config.yaml
model: "audio embedding model"
fused_qkv: true
subsampling: 2
layers: 6
optimizer: "muon"
nesterov: true
orthogonalizer: "newton_schulz_5"
batch_size: 64
lr_schedule: "wsd"
decay_fraction: 0.2
Rows from block 2 of a small audio embedding model, named by matrix and row number. Rows with one number belong to one neuron. Each number is 128 + 32 x the weight over its row's rms, rounded and kept within 0 to 255. All counts start at 0. Numbers have three digits each.
After each neuron's rows are labels from the 100 clips, of 14976, where the neuron reaches its highest value: "top examples" is what is common among them. Only what is clearly more common there than usual is listed. The data: synthesized solo parts of chorales (CocoChorales).
# fc1: MLP up (model.blocks.2.mlp.fc1.weight, 480x160), inputs 0-79
# fc2: MLP down (model.blocks.2.mlp.fc2.weight, 160x480, transposed), outputs 0-79

fc1.266:131150118141107144105128166159129139127119140096204203171120176143096139142096115084141156091151146035192186095049134110140145145141163132177138174184121145114132134165133116124119079148110140143099087116179124154104135094155153150103132141
fc2.266:127129140111123178165149078104114168094099109106144109126120116152169146111134147118151114139147107058122140094137179142129175112171103123098116088150122130140100131129125109135173158148120080162142159141123135160114085091105225111206106100
top examples: oboe; note B4; note C5

fc1.187:143122194158160123132152104100094160119139099091067117108140114128171122123218065106072188130067150130125149112193154164133148154043128129090184147143085153097093132109161099087193104135192064096118170149148102184152107140105141116071127108
fc2.187:166184139161100101137140122119091117164149130110170115096098150097173160105130116129154134144137161123188104161091174109175129154172160184199082121125103120149175127104120151090118179137102195098117168105191114133068106114143126135178157155
top examples: double bass

fc1.157:121118051090091132075113108157110110188144125155124158145126161112088157157074119110172123142135083182171171196073170108106153082121112137084143109121139119098120075116107144149104128145126150147122138154095191090122090114158095167087095133
fc2.157:144105185141162080126114102161070132138072078155111123179101117053111122065137099174128109088101161100110090116084186122136148129149130107127060076198169125145161137131109096159132116089143109119197096143127130161127129079089156130111143144
top examples: clarinet; note D#4

fc1.70:086104110060126110108122112142142147104143159126088124149118120120132135149180139112084116204135146123116181087090126104148090095080153095126143156119123181106140108161131106145109165158126112156106092144165154069151106061117223065106081150
fc2.70:117182121104148117111139111169160160096157094135113079180138108167105143124150121187133139177151140099104171114111145143077122144086122116172110129093108132109140108126124071119137146152144171086094088086106065135167090118106201094144148178
top examples: tuba; note G#3

fc1.297:090071139103116167072103143135107130102107194168198109120084092043098145141122128111115129099164148121156169158100143141122118147090155114155145159122148130113075133123111075158130159121134112105085101170207195132101107135146155119103055114
fc2.297:179080174128133107114158091151040125097113123123144136139173092136130110103119157148134070100120107144078118125124145096100123122125190152075121114078101080118151110128115134122099205108055208157146126165143165131152117121125154132181089170
top examples: violin; note F#5; note C#5

fc1.108:128114139104081125085127114066148108163164135141138193172145147104164159118180147011035103133056110151147083102115121108074121113111079116106171151029163072172134145136148129093118121116115109153129112148199124140142096126097129084072109106
fc2.108:122212142185162181093087072135112122181172119178169129097119123089089167110130129108149123085136164145139126190101196100156127151146093176119165149062073079120163127134134117086083161081166135159132189122113132072188092116098170126149158126
top examples: cello; note A#3; note F#3

fc1.193:072123141124121154181113119093128192142102177181146126148108150159140141151144148138149133101125185144117127135146070112102144129121094100115143155144073173137123082133118134105138173118152092128185149208135133167146136120114088083131102098
fc2.193:144135112165103168168072123111175140143124114123091143093142184115137077182123100112189077105144119096113167145131207143148147137182155130074115139168156121153114125121068147163113132097126121073205099149104202162061081118178115110213120172
top examples: cello; note B3; note A#3

fc1.432:135168170061119098177183115129197125137131122116157139139071139136164125150166122060141100134063142096153126162080083113046177126173139089148138108110127152096089116098172075113143120197096158130099102146177134187157114128139173100102135116
fc2.432:172169198062162110183150125171154109114110079152097093182125134120121130167164121064102074193108107118143147132090130147102183154119147169175143109122175126121159136127148115116160090158098177158146110141074117132186134135191177130164123139
top examples: trombone; note D4; note E4

fc1.374:092131095143106134162104125077190102125084083126114151135161200127155078147141120108190074130087136162098210083115109129094099157118135115111082176160101173192111092152115148108121109173118089070202151128102136142112115120118083155111087103
fc2.374:154117133163134150177112099111157137132111107148149103111151202139175076169093083164144124157154128130070186171141107134125145133133193098112123168179103163130113139133106153131077111155120122062190130068074165189090139176140179109163120169
top examples: cello; note B3; note A#3

fc1.2:120136140102122044149091183133128101122177116122146149126146101130116083138105095124130149136163117133108118120169131109065124192133123095255083132061091109157136097143139155119115165212090088161084123091123152105113117119144128132105108103
fc2.2:137103170114148069129110155154088122158182113124132112156134116110136105136116160122185137092170119146081169138152117111080115138157082108255132092090096151141103155067142139156147108181154134125107121157113123094097137105125064168099167131
top examples: violin

fc1.435:104097137103149118155103153119093098192200147119056139148166042124119109103113141133099144149123120180126124128172072147093149137060101146126150168091125119148075149165109104119168143156147099164115090149162109078109145166139125135144122089
fc2.435:136148162090143096114133139160120135108173114124157168154130113098114132130132151102141109133139116133095206090174099125034130143186095122184105135096059143158162139098124144162159171194080167127151163194099091099123142130092147110122147129
top examples: double bass

fc1.270:155123141091105105112116132118116074108087107133108061177113132117090150090164100145144110120051072186112071143079186151122110096189138135124122080110129120102143142092095104155112058134128212128146099143129155141132166150174105126116109123
fc2.270:139112090134133144082119125156122108183107128128151183091102134120138129085095114144088137159129103159103136096136107166172160135135155153097096170150207112094144119111157119143123141168104143144076078038112161131134078094084216142127160146
top examples: flute; note E5; note D5

fc1.20:083140133143141072157079180148096075116221129089069125088132095097158095107117112131094137110178110145088080095117077158097125176177135109227109142099118090136117164139156176176154176169097106167133130111173117078077141149135131127137140119
fc2.20:084146161086124110183075113110116125119206064119141133117105184119141095109153152140158164081177119134079204128121093092062152184158119071192122123073103113131127106068124133183104172177133125146128123155120105141099153116124097123119105099
top examples: viola

fc1.41:100091118135111126129132149136156086136114169073123080145152154119053107150133148114086156095139047136043056167055052137136156104151080097144139122112137155112145110112118169157123082104112159089144093109161146102124146159182076087146135117
fc2.41:136155115165097183155082107176112113138090147118135061116135060098140122111143116163168093123129126151122096153139138144128145085205101114125126086045118125093165085137065179131099103066055168075127099136130098140092159163130129177150111137
top examples: double bass

fc1.181:122107152200177119135157092039103110138097153067115129113211061117120113120134088114124139177117072132141147121158127139139143163127103138075153136132140130178068117166115118097156140180121116113125094191159144103079119175134136128074053066
fc2.181:128157135150102106131171119162081149141142128136134127120106133124174158131078133126099124154138096098146184112175156056155187178153101122174093125181032175144143156146103114121127214139152147128165148077114123118097108109072086083065173146
top examples: double bass

fc1.212:069054125073159114136149146130133178154048142126122076207109129116117145138160125136099170104138078132118125112071127101111103148099097115144113095099146120178103108125168157131104174162128113166114103172164165196085147123103071114109117091
fc2.212:180139132141178143175108111155142140085110106166076096145064151130118126031156079129130140162115119088164105130108183164224099165106094157181050132125193060098096098130097129132120163143119098156085117151169096127147120168086182139164072096
top examples: viola; note F4; note D#4

fc1.0:093155098095130063127022126133090112137133142152093099087058141101165121129117105092109129154129073177137152147066123144121162107090150156181133064097126160114109174141171131206163100123102082155081088125139198115104120149123107150123052118
fc2.0:106098159128121122125079112131087122142188122076164185060126140142152134151138065101132146134089098106143141165127184112126186111126126130139099082115150111150061096141103147163095146131089099060140157142132180114106058150073102099140118157
top examples: clarinet; note C#4

fc1.147:164130098139116062157121116108209133161204141122106176157192118112147133127130161072156091094102159071193109152132101115111151116172082133148157155041137091177141149135155153112124136097133143168160107182181081080145114089081080112120120161
fc2.147:167143120150150131065125070165089124102154159143089118168168096117163142139105126123165086104070130048154123134128149133127125140177052164101167070095105091134123124091133201111160176105158182107170134127133069114161107150118102127163090156
top examples: cello; note B3; note A#3

fc1.456:193180082096132133101171122181162137129110175111144101178145145109109077117141132169175121150069106083158126207166145141070148136153114160123086109064098140111136126127161154120160099118113145131164093077174129124118087128130066124094117113
fc2.456:132169144121137087151155110155078148089017158188096118099124133166131151063174094194152142117127093157111127147105142135110139134139125173108091051134148104103105148111195143136116114096136154125117116160115133161088177134128162137142091119
top examples: trumpet; note D#5

fc1.478:114092122148106174158105097170124110112121214179071123157158119124117057165135169141108126068105097129090158136121111153153125120066061105089119100108160054101127113135083160131197118131132120110120133111116131102141152109101089140114125094
fc2.478:119092154129161126108137123131131162095179084128176105119100145116112113107147077124169093130133159098126151121142181141127094160207120119163149126160124142122213105133137102151161130114064192150152144101176084135129181106167137165107125142
top examples: double bass

fc1.377:047123098085071118116131130071200130187106147111161199095105209089110126106115120096143113126139069181146121142076136124161130081176181162088127107056145132138151159139138109134113210149093127144082148108219128099105131132169125122082123142
fc2.377:108121092106133136106109136097123136125133105132155127145086158130098114089099146148177129144146138153148058146125193166161099114211122161130117090132161140133119149147110169116093133038039166040101145132215121091071190137165117135110108144
top examples: bassoon; note A3; note A#3

fc1.96:135154124086131205116095127123172126160112146130125132109130149131152171159124093101094166093154033123083097134099206131084179118130165120095166183111100111170058098151178186223118128178140116155101154148166139156144124158140085118137121088
fc2.96:143171111116136118072102157048157093159126141139105123129086140112129176149148155133079114141059101201125087072133136112079088109182176158091123168101098117158142141169169149114130159133113129169130116152102090123165146126117189090104118139
top examples: horn; note G#4

fc1.347:151118103086134181110174169087120170090163138075154120161179112140100132140164127126135126115117133107126174099136056089099107073054159137162131124116135180131099131134121105154125068126158133068135126131143122073185183142113119092139076083
fc2.347:123105135097133147107118109134142184129144094209102114185144097075101123105168117133117136158100143106062158122125156162082110087121137165081103118102131089103154115091075130131174157162100138152161135122107133123109151180089196157150123133
top examples: tuba; note A3; note G#3

fc1.106:081092160125121146129096087144102159126096196120231115116070105076103147153089148131095135133163129117160144182090138155110129170102113130110135186130125099118085116112140064159133184113095078112104092176185180125127101143102201097120057160
fc2.106:190136178189157126113124089105037120105103183107148117099153112152120143103123132159108109152164098145091151117117136067156140118144150157093135095109105066088127120125123120129086191125088172123129144101135149134154104144122160139124093149
top examples: violin; note C#5; note C5

fc1.379:113101112116106150093131120116123082099163191159171099137106121041117060131097098132129117124120113116123126115100117135086105165086134149174151166131154115135101109140102103150148136122095092170090075148222221117119102123107184134080126128
fc2.379:124075122121125139128146151110091144090086174110141128088194108133138108111063169112083092117103139139158184062087124103139053141105167111142156110071152092104128109184099120149105196133068155158136135100125190079099067150123125132132095170
top examples: violin; note F#5

fc1.292:129123089143111169146128150102217142137135088148113135160171161094179146135188063077107158119160123096142088079113113092089150128132162164165139126112160127158132112187070103132125113139106100197108056055156093134111082161164112107120159097
fc2.292:138138212155141095117154106196098119156129117173138148101110086154122126124151135086103110216070142139134109058122134117107110081148088109142126114091177103106139116070134208101177144136153118196160182092086110085171109130113105153125144161
top examples: oboe; cello

fc1.59:141111127099163100103180141159150130118173140117085110160229108138138100137162123131085150144095228081144166142124129104114122091097163137163178149127139155166133171119135075192129069145144095139150102131118082046169185106145159081083151137
fc2.59:090183085075102175141120122153117176120128099148085118122127108100117120128169118154119165212125113102063165123128153162096092106110135161109093120110136100147174126153077116092175163177080103105148134127122102106120164168123180115106100127
top examples: tuba; note A#3; note A3

fc1.116:115101155119103144101134104084197105167153101147149161153159164099181137137159145022051105111094095175135094086128116096052134095132100138131152135000167085164128116134149109122136113159137080163154120122191111166162083130122111097074121126
fc2.116:150167116150169178053086060137099119201160138133143138099122138099090136123127164077142089080099202142149096159115207137147157166147118159101179137086067094135147115139166138083102116088165134150135161151102118083195065126128137137121147147
top examples: cello; note A#3; note C4

fc1.80:198156116115107115163088115129149132135121098202111149163119103106115090160166135069158107125087107093148161121128119173099114107157143157138097048169172089161111199090171149147219124135110124132144119131091120173170156111150135156149152145
fc2.80:104129179199104149152103118162155174122106119217123171151124067115142174086165104169103161164125181124146102124143103154107141102085088139091149112169109124052188133136097120088161162103157085134166141129102068169106138108151152173138136161
top examples: double bass

fc1.164:130170104154088155122110153098190081108096147100130127068154176106120114148076148142133053135122108066129103117147145086117136119105098110123146143173110151127153128110117078164127162097150094102142173108169175089178033112163134115113107147
fc2.164:089143089128119114110132137214101136135077159169152162072092147128149084127111171121143105184167116042134121112140142129160113156111101131112153139089152159077030157087153106157103163128154087112164102160084102186092100185141120142137127157
top examples: trumpet

fc1.255:121139100121106094068130119159132128115092102096162160094113108158108149101139127124106110072099136161147078174176140144154151107088146171118077162145121166136083132168125152143116072129138135159099104172183181142116073140142148127093064128
fc2.255:176111180129105129137102068129101120116133126108160095162150137111146163129117130142111111082170181131141122106106112126132138094151161167097104126154160145105128104176091132115140125193148119186130118141110110139104201131149166100180113081
top examples: horn; note A#4; note G#4

fc1.419:129134116151135126063167120131145137127125139185153169105082174133128151147105134045087131122095107181122167148122109121111108180121086111169138141120082140124075159135124065156060117152056140138143134151151123051167099128075063153121155164
fc2.419:089152121150125199127124104151081136089118089150160096123112120119102211175156132132136107105150098129111164126098216062145093112142147150130135114129090144138141050079102109170125127039156123174097161177049127148150113123105128091168142073
top examples: flute; note D#5; note F#5

fc1.449:101110114114134136136115137079114164119172138109143153140132128155097119112093154085151145095089154116088155128174136147159132098052150126136105173183138130170085131104130140108142119115060083134036077121124155111075031115111149109075081106
fc2.449:105094090132134081153130136095110103117125134120139122112202159159132131079102192138123134089153135119127152138135198114112169119145159174138097143188143123182092172151097101093159097163161137117100120109211175110105102144109169094166168114
top examples: oboe; note C5; note B4

fc1.440:107113073091145092144150126116025112078093152108149130085129117087135186099097108144104095087106115048096206199119151138144164153134149131088100092160111096118114140160158143135084137087070142102104138138066150085130179133139098101110120142
fc2.440:200124118148152131043122088121203096188163082129091146172106123136132126141132115115135077085141187164135105109146107111132102117152099165087160145095151099118137146123121125135085090100131156148175080135118174166111063100125135188089151125
top examples: viola; note D4

fc1.471:118095132097171066125148137145141140089061122060096081116128147116143127119151100104157089131121119095113130055058143127138060156170114137123097060086155054158088113074143172101077208160132137149098081158116103174097099083127106148124176122
fc2.471:186115140102179154067160106167062137104031127158108118125102115141054087050115089146104115099147120059118094141108164145144135143125098115070148085101140099155103070088117157178126170120110153133170147190106061106152141123153155141142163116
top examples: viola; note D#4; note D4

fc1.218:175154130121122138133096170092172106162123149133149157179101132121116155164153164107101098120051102165160082075134121128095137091141171112145148136097105086125143138195108120058139088154122123135073073102185148089143119174110114101040135114
fc2.218:129174130140169125126070106136138061177163138148139126109132109086132150070144096138103116119116176152160103143112106061134131176150106147112148126071062083101167159137116139099072180102163108139104178139108127013194083136098161169146200142
top examples: cello; note G#3; note F#3

fc1.353:085159158133154079145066147142066113131164122092076182061072176105098144117154102093137160130085057148087117158117153130096161109101151102104107096094143111129102122098172126234152123149088105112085088119174191069096066141120113091077119110
fc2.353:081140148148145142138070117147071116146195118106127173102124201101123127120157087114104166105095070160126153141075164087127140128109139159077116083174149130174117101124132164172119112130095095099154126214126164067089068112063137159130087122
top examples: clarinet; note D4

fc1.343:147123116105098160173139101106164145148125158132158078134120130124085076106095139136075095120151098103118082154132117098102176107084111089131120126172155124139141139103139110142130160132142146113130171085170133074089086146109101117081128164
fc2.343:094126138108152169163143058155137146131111162168114143103126123159107117161123182159091102183141082083114160149114145143146178194119102074065133144210104098103107186162161104200086150106090128156173123128103103125174116216173072150117127169
top examples: viola

fc1.466:153124113126104081101151132127181117153095120166083108208066069136149154114153106130154134051145112180101114133098142101093123098125108104055151195142093152088175120133020088134123110150101115070121115163147142158087177100152143105081150086
fc2.466:104085158181131130188140154141108161156159105117184140152137113097079104073128090125152144115168107100168118113093158113166117137095143118123103113149170126132119072148126142076133158153093124110127134043159139060174142104109120172109189174
top examples: oboe; violin

fc1.210:093099089149161150146124169155157104160222109099111142154160085131228119124122196084121106122113185145095100149099105097141122132130137126212128129168143155127092144084081104155166126144150142151106092162116114082105133184157143148131136170
fc2.210:118151152109149122136108132162125123158178097122139118174120131088109155106147159154147126146141101128113132070110117117093122137166122119139122134094095123124129101118083158158129174193144199115178071056110104128104129117084146076118143110
top examples: viola

fc1.284:106073134098138117120124126065091149082123158140126151142164109051139108126101127101106129045101130139132137134064100095074099143088201131181143135092127133072127142128069097139184172104131119128082090163169174130131112132120136154121089117
fc2.284:197054139116118140135106179098127117081100104139156143176190056076138076108087157127104131032099148097160155064101132137083099120094134107140135128080151065115143123152075123145141168124072159149105107114172157096095159142126131152172122181
top examples: violin; note F#5; note G5

fc1.358:155156070116129067142123109100166143140167151138109162149163102113165110114145182087124077116082161064208097161149103112108149128155111136126125122032161051172138147127182162117126091061140137143160128225198125079138136110111096106121089135
fc2.358:189214085130146102112119058118106157121138160156063081156150110090131139118109138149196092085102130085112101158122169147124153152183084148121165098088094076121162127113174162119143178097131188137167167129154116097121103141145112154156086150
top examples: cello; note B3; note A#3

fc1.352:085117206138114109105120041084108100123143114120124053132143126144065157179181122141092165193145057129137148151113198145145174163086135156089134108129107159114140165167095106130111102131130169109143108154187153116182095097154109126119073145
fc2.352:154098161113145156128146089176072167156151087138151087171169117139100144082122160147096111185093124145146144139106142094133146094115086138155106135161128126104126087120108082182216180139150201143147136097166113116150131141066130142100213117
top examples: flute; note E5; note F#5

fc1.350:156156160147197092161110172058133128126130111190173148120069111133132114136094120083166117066106184129110083140083165170148116090117111131166066060117152118128128161100167141144130114079164098143118143128142109130144128145144050139126084098
fc2.350:115104080151116221159138092163172185059181098139082127126088165171150169142158124149142110157195089115105173106170098117109132158070162070132152122138127145126199122151144140149107141076132129104129114157081078159103132075149119100145117132
top examples: bassoon; note G#3; note G3

fc1.383:113093109101105130184115113125132067160156147126135160118079053130157098152141141062117178185096117147081179123121087093133122098094145070115127111101105117093108141131107090111064143131125152127098143104086131118084047117101055093093163123
fc2.383:116098176136137127146108152129116118101139168151208158124084131146135148078117105174123165091135138121080122110140144101092123144121184102134138153176045131083177143143103205155097141137120129176148189115114073060109135121133134127114137121
top examples: saxophone; note B4; note A4

fc1.23:102079120071131141105115134075079138126145172149196181152160076056121093108134138141118126080118053129141149117128092137060108164079155166144119188119105098119109106149112102157153156107105104160068085186181149108132107149133187110089112115
fc2.23:149067116119110136131124151070113093073083104141127139133150066099146113120057142111091095097105101107139181071094128122092120129086166114168145131071122061114145142137078148131118166118084167137103130082141146111113097147128132129128102175
top examples: violin; note F#5; note C#5

fc1.189:059160125101127120126046115140165085169177078073099162084126153075140092113107085047103129153089072121123123135095131099123137119104159153119103106164155107183087096125124094172100107175126099097082105145154215102081074123118127122128074121
fc2.189:131170154149115102146042159160115155144137155127100134103129173103123140138169081137137138143098116176126169194095163158093146097069154136093090083152155131200101152157103138136101084132072093067152099145180175094086076121080138153120069120
top examples: clarinet; note C#4

fc1.207:087076093131134119109121104088132155093170152145164167122106171133152124105107151089123174073136166122055163126115120162117157102095173139156110157174130150125103153139157115111154082116055065115051119118170174142102097112128158134091068107
fc2.207:113036105164139106118130110098131099132128157093146119096187175174117065139114189135145154110197129141124129112153125139138159109146147133095099138196180124183079141115148158129177095193150106105127103141164177125130085087104196101160178121
top examples: oboe; note B4; note C#5

fc1.324:120138119119120032168041153171130142146189139136094134088078114098135083134091111088139141107178092152109124125058085140091135136120134129255115085085123095107096144160176146113159098184102091133085123115139146135105126160103119108124079122
fc2.324:099115150087110109124063129104109150169200103121160164132146144115114121175082087107136147101110122114079150133150115094113146136119060150220113065073146112141061134082158134181117135150120102151128168120131184097099124164075117110078121132
top examples: clarinet; note G4

fc1.239:115135105130138137048118137092108142046205157124130117123144178117155187121130105104141110125087177107097129145183155148123146149107158070124131165117127148111133115069129112112146132133061139099065110122162151109039107149109146101067094120
fc2.239:161100162156148140163143093170058132136170150149134111137121156084149127058134102159114186168093172089138112141109164070166200116119159171139096180159107137099136085120056131109182189180136147131116103091181117144121167184096151105147143114
top examples: oboe; note A#4; note B4

fc1.124:124177159027147095113114118136165088111172124126139127118073129107172113125139107052149095123073150134135094141098115117093163146162166131186160088108111126133129113083174073106111120172115159146128115156137112183155098150140139094080167094
fc2.124:181171194096184151154149139177165127092104082143108090165104133132130160151169095079124075152133122117147132150067146129101196146133141126146136126095156111118149106115159126141124107151093161133157096145100102185194125115160199116170154137
top examples: trombone; note D#4; note F4

fc1.61:004127198119078082148096114108164063127168119156163145136141111091152154171160124053132116123088171174135159146159119066151124167113101117126120140108132153142103136141136148157097111085168072170091200127121113151136106161124177173130105151
fc2.61:140145112138175184113127049162084134147117135133166063125083136157117119084130166145137130151161085082119106116095168112141119145131145160134086105121158136118132100101151093128155200162127195132146137141164073111109100118102117126194148138
top examples: cello; note A#3

fc1.289:116124101182051173137107090096138126115157142107146176115157146160185169169111155097109103134123119120165119171125146132123153121168139203119130116147134145149116142089091081152161152144154111114133116190160158183143042124157132148199114132
fc2.289:119095121090159059105088143129145171108077078162103180085130135099123127089180098117089165160091163101183127097103133176153133179076121120166137103128086126085120150096111119113146161132169086163152108177107111150090103132105166176031136097
top examples: double bass

fc1.359:116132106103122103110151150124133087135120152159134131122084125125141093140157139088129177132076138175166192106088119118122164107146162075107113128176094113047133151165089125068039136133147142152148112115203136103117070117110105107103134078
fc2.359:139065175147126102182088139137130125125188108172171145146102139122097139111171164166095191086060145137160121118123091142093144159100169069075139192175081118022166134080089148153120166098150091120138122129152083098126139110154126132158179116
top examples: saxophone; note D#4; note G4

fc1.337:144140137103124159076111071052120137081135171197145143118107148116175138183111110118141118098110156135127054121172137106130103127163210159107078143103102140074096151107134113118110146076093133098146160114140131128136142106123158093186054143
fc2.337:128093088110155115127093134128100173113118097051166109116094159135082111070172158159151194158106123119124125071073117152148060124111072143165138117048137125131102097094145129137060130160182122157156130192118158113089136193148113190106156089
top examples: bassoon; note C#4; note A#3

fc1.236:100126113106143124135067099117101079150178108114090125102129148159184100128177088129127070164169116145099088090228141138118128202212133131140099178126103149092178133141137110131140180209098145147146092164111110089122129140156121110128143109
fc2.236:092082127086128144178126097119109121094122075075117169141125126094145147082134158103119174122138125110142217106086093106095149142102146105190150086082091091204121079084101121111103151205129144133109121163168080133125170121132045184079103150
top examples: viola

fc1.400:113188109079105093146094138087180167151168162188178153098117187111126113178133155155169144171163152162154128155117141113106134130106146130099107122162051139076154134118156058159164181088126116182103115103189180099151084124092132155104094133
fc2.400:166145136196101129137106134130149090142062159068116063123216068147107076100107099145154127081105105104140086148137134159152172184150041116072165092121163113154097116095158179151140127106099127098156095140132074171091169170141140164124123149
top examples: oboe

fc1.436:167099122099102065132185167063158150097073105103059098128140148134116134139136116093134138163131103130142126116108074149132160065139158082094078119127168113129065109109090094122148100111107099087108146082105149123157067101097117131086132144
fc2.436:202100207124153167115174130118170109087110126108174153120180133123142146086127129154095172100117118159091121106111116136104089119169123152112088146149103160103179132027051112143181116123188131185062118213136116137121144097171135149081156107
top examples: violin

fc1.264:080114143131118145092128133138097159123123114097124128172135151146117139099191139136151153107144108166120103072073140120089115144081093073077115138101138123166115153078137127122101136130153136079126161197111193117108115106126123130114098109
fc2.264:114095175163139121113164144122087206139096114100094133144121131107116141112147143143156142154114132150146100102121085161161074131116079096098110141143201163129163113176095109104103093102133071157159085134113162189157129092163137136103125111
top examples: viola; cello

fc1.245:090104120112115066142056141135138082142153122086089175138095136102119124147103073106162130147139084162120101151115156102077183143135129099081119102092128107144110112102154128175152128173076085085115075124152194077099053134149113123096091099
fc2.245:062157154138150137145066132152089159165136144138100228095140192085129124138174101113105149107085120135111165165100118099115181099090117159097093115154137140145122137142115116144156110154072109094152148209157177123123135136070120152103087146
top examples: clarinet; note E4; note D4

fc1.429:064091119142133130107094134099140112101169106086142122116108114157141120128124126111162124080163110062170131071157095111186123120078141141184140134132130171114083176191101102141077151090169140088138066209155126146095107126090113093091130127
fc2.429:194125135124130185087120171133102155128134111117121137132068132163151138144123132115121098111201072145102161065150174126135090139194082102153131150126081130147065147145096132122128153188159123170144142067098074099160149072115112138144166113
top examples: tuba; note A3; note G3

fc1.39:110123157087062096099128152154071078146129143131153153095082121119192097095139114126130129156090165164091170118138100121113136077083100085093171128123091155080148186125138139094029120111120084145130175176186146095132122160071111129120092113
fc2.39:092175191161117095141126173149149103156130116178159142079088086189141135149148160151105181113102184113136118165168116152122084093116103122133114185148086120068147182125090138130094101122158142154112189151126092133137060124146088076096132065
top examples: saxophone; note D#4; note F4

fc1.105:117223117121158083076096134120132107150181096129092150080093176096165132136119105070130145113094084157111130146117165116080163099070153148140107115176149131187107107100115102193091107184109106096089094117168181098086089153120098113108098100
fc2.105:107152156142121121158068147146124136134157128095097151115118156107100135130158084140122149143100120152115149138095166132091137088082132134079111054140168119189108124157103162151111095141066091068152115147149149073063092101083144153140072146
top examples: clarinet; note C#4

fc1.30:111097119108184078110117151152128145110127167179133084188136096161125129079165166096086113090131149077118121150141074090081119084116085090144164190105076152096171154149095169134120106109146087146115143131100106130156222162147110105117142073
fc2.30:051156121120135134106158182124127135158186107044113137147137121126113147143111102116164131159152095136106109148065204121129148113099152187090098137173140121128126078163176112125106169129095146105131171113171100098119131120094082147095105146
top examples: saxophone; note F4; note F#4

fc1.406:062148142108126112149120123149197132128102126139104113112123210106171123091196156155172109127169110163151164173110114091128138125120108154205075134140147100123155125152127113157112150187130078082120186127114193087147121183157056124124098134
fc2.406:196103145174102113107112115122121133111130084100184109081140180122117084122094084133099157159116119086103135099117149106129186157170150108095113106118136156142072127117114189180102143156102128125176138123059162120069160155104173099127148138
top examples: tuba; clarinet

fc1.209:084123084107105113077092110079124177096126131160164155141108147167147132100112123108176193094103187080088152131115135126124131141089154147148102161179100153095113100120128103143120143096072055129014110090167165110091102124122163143074091117
fc2.209:123055150160141140112130106144062104120150168152170136084139140133120104090120155147140155131143159119142117136135152081156182111154158149108119143184155132121117133087106141101213152161150127114089098095184171115136126144106227143146138133
top examples: oboe; note B4; note A#4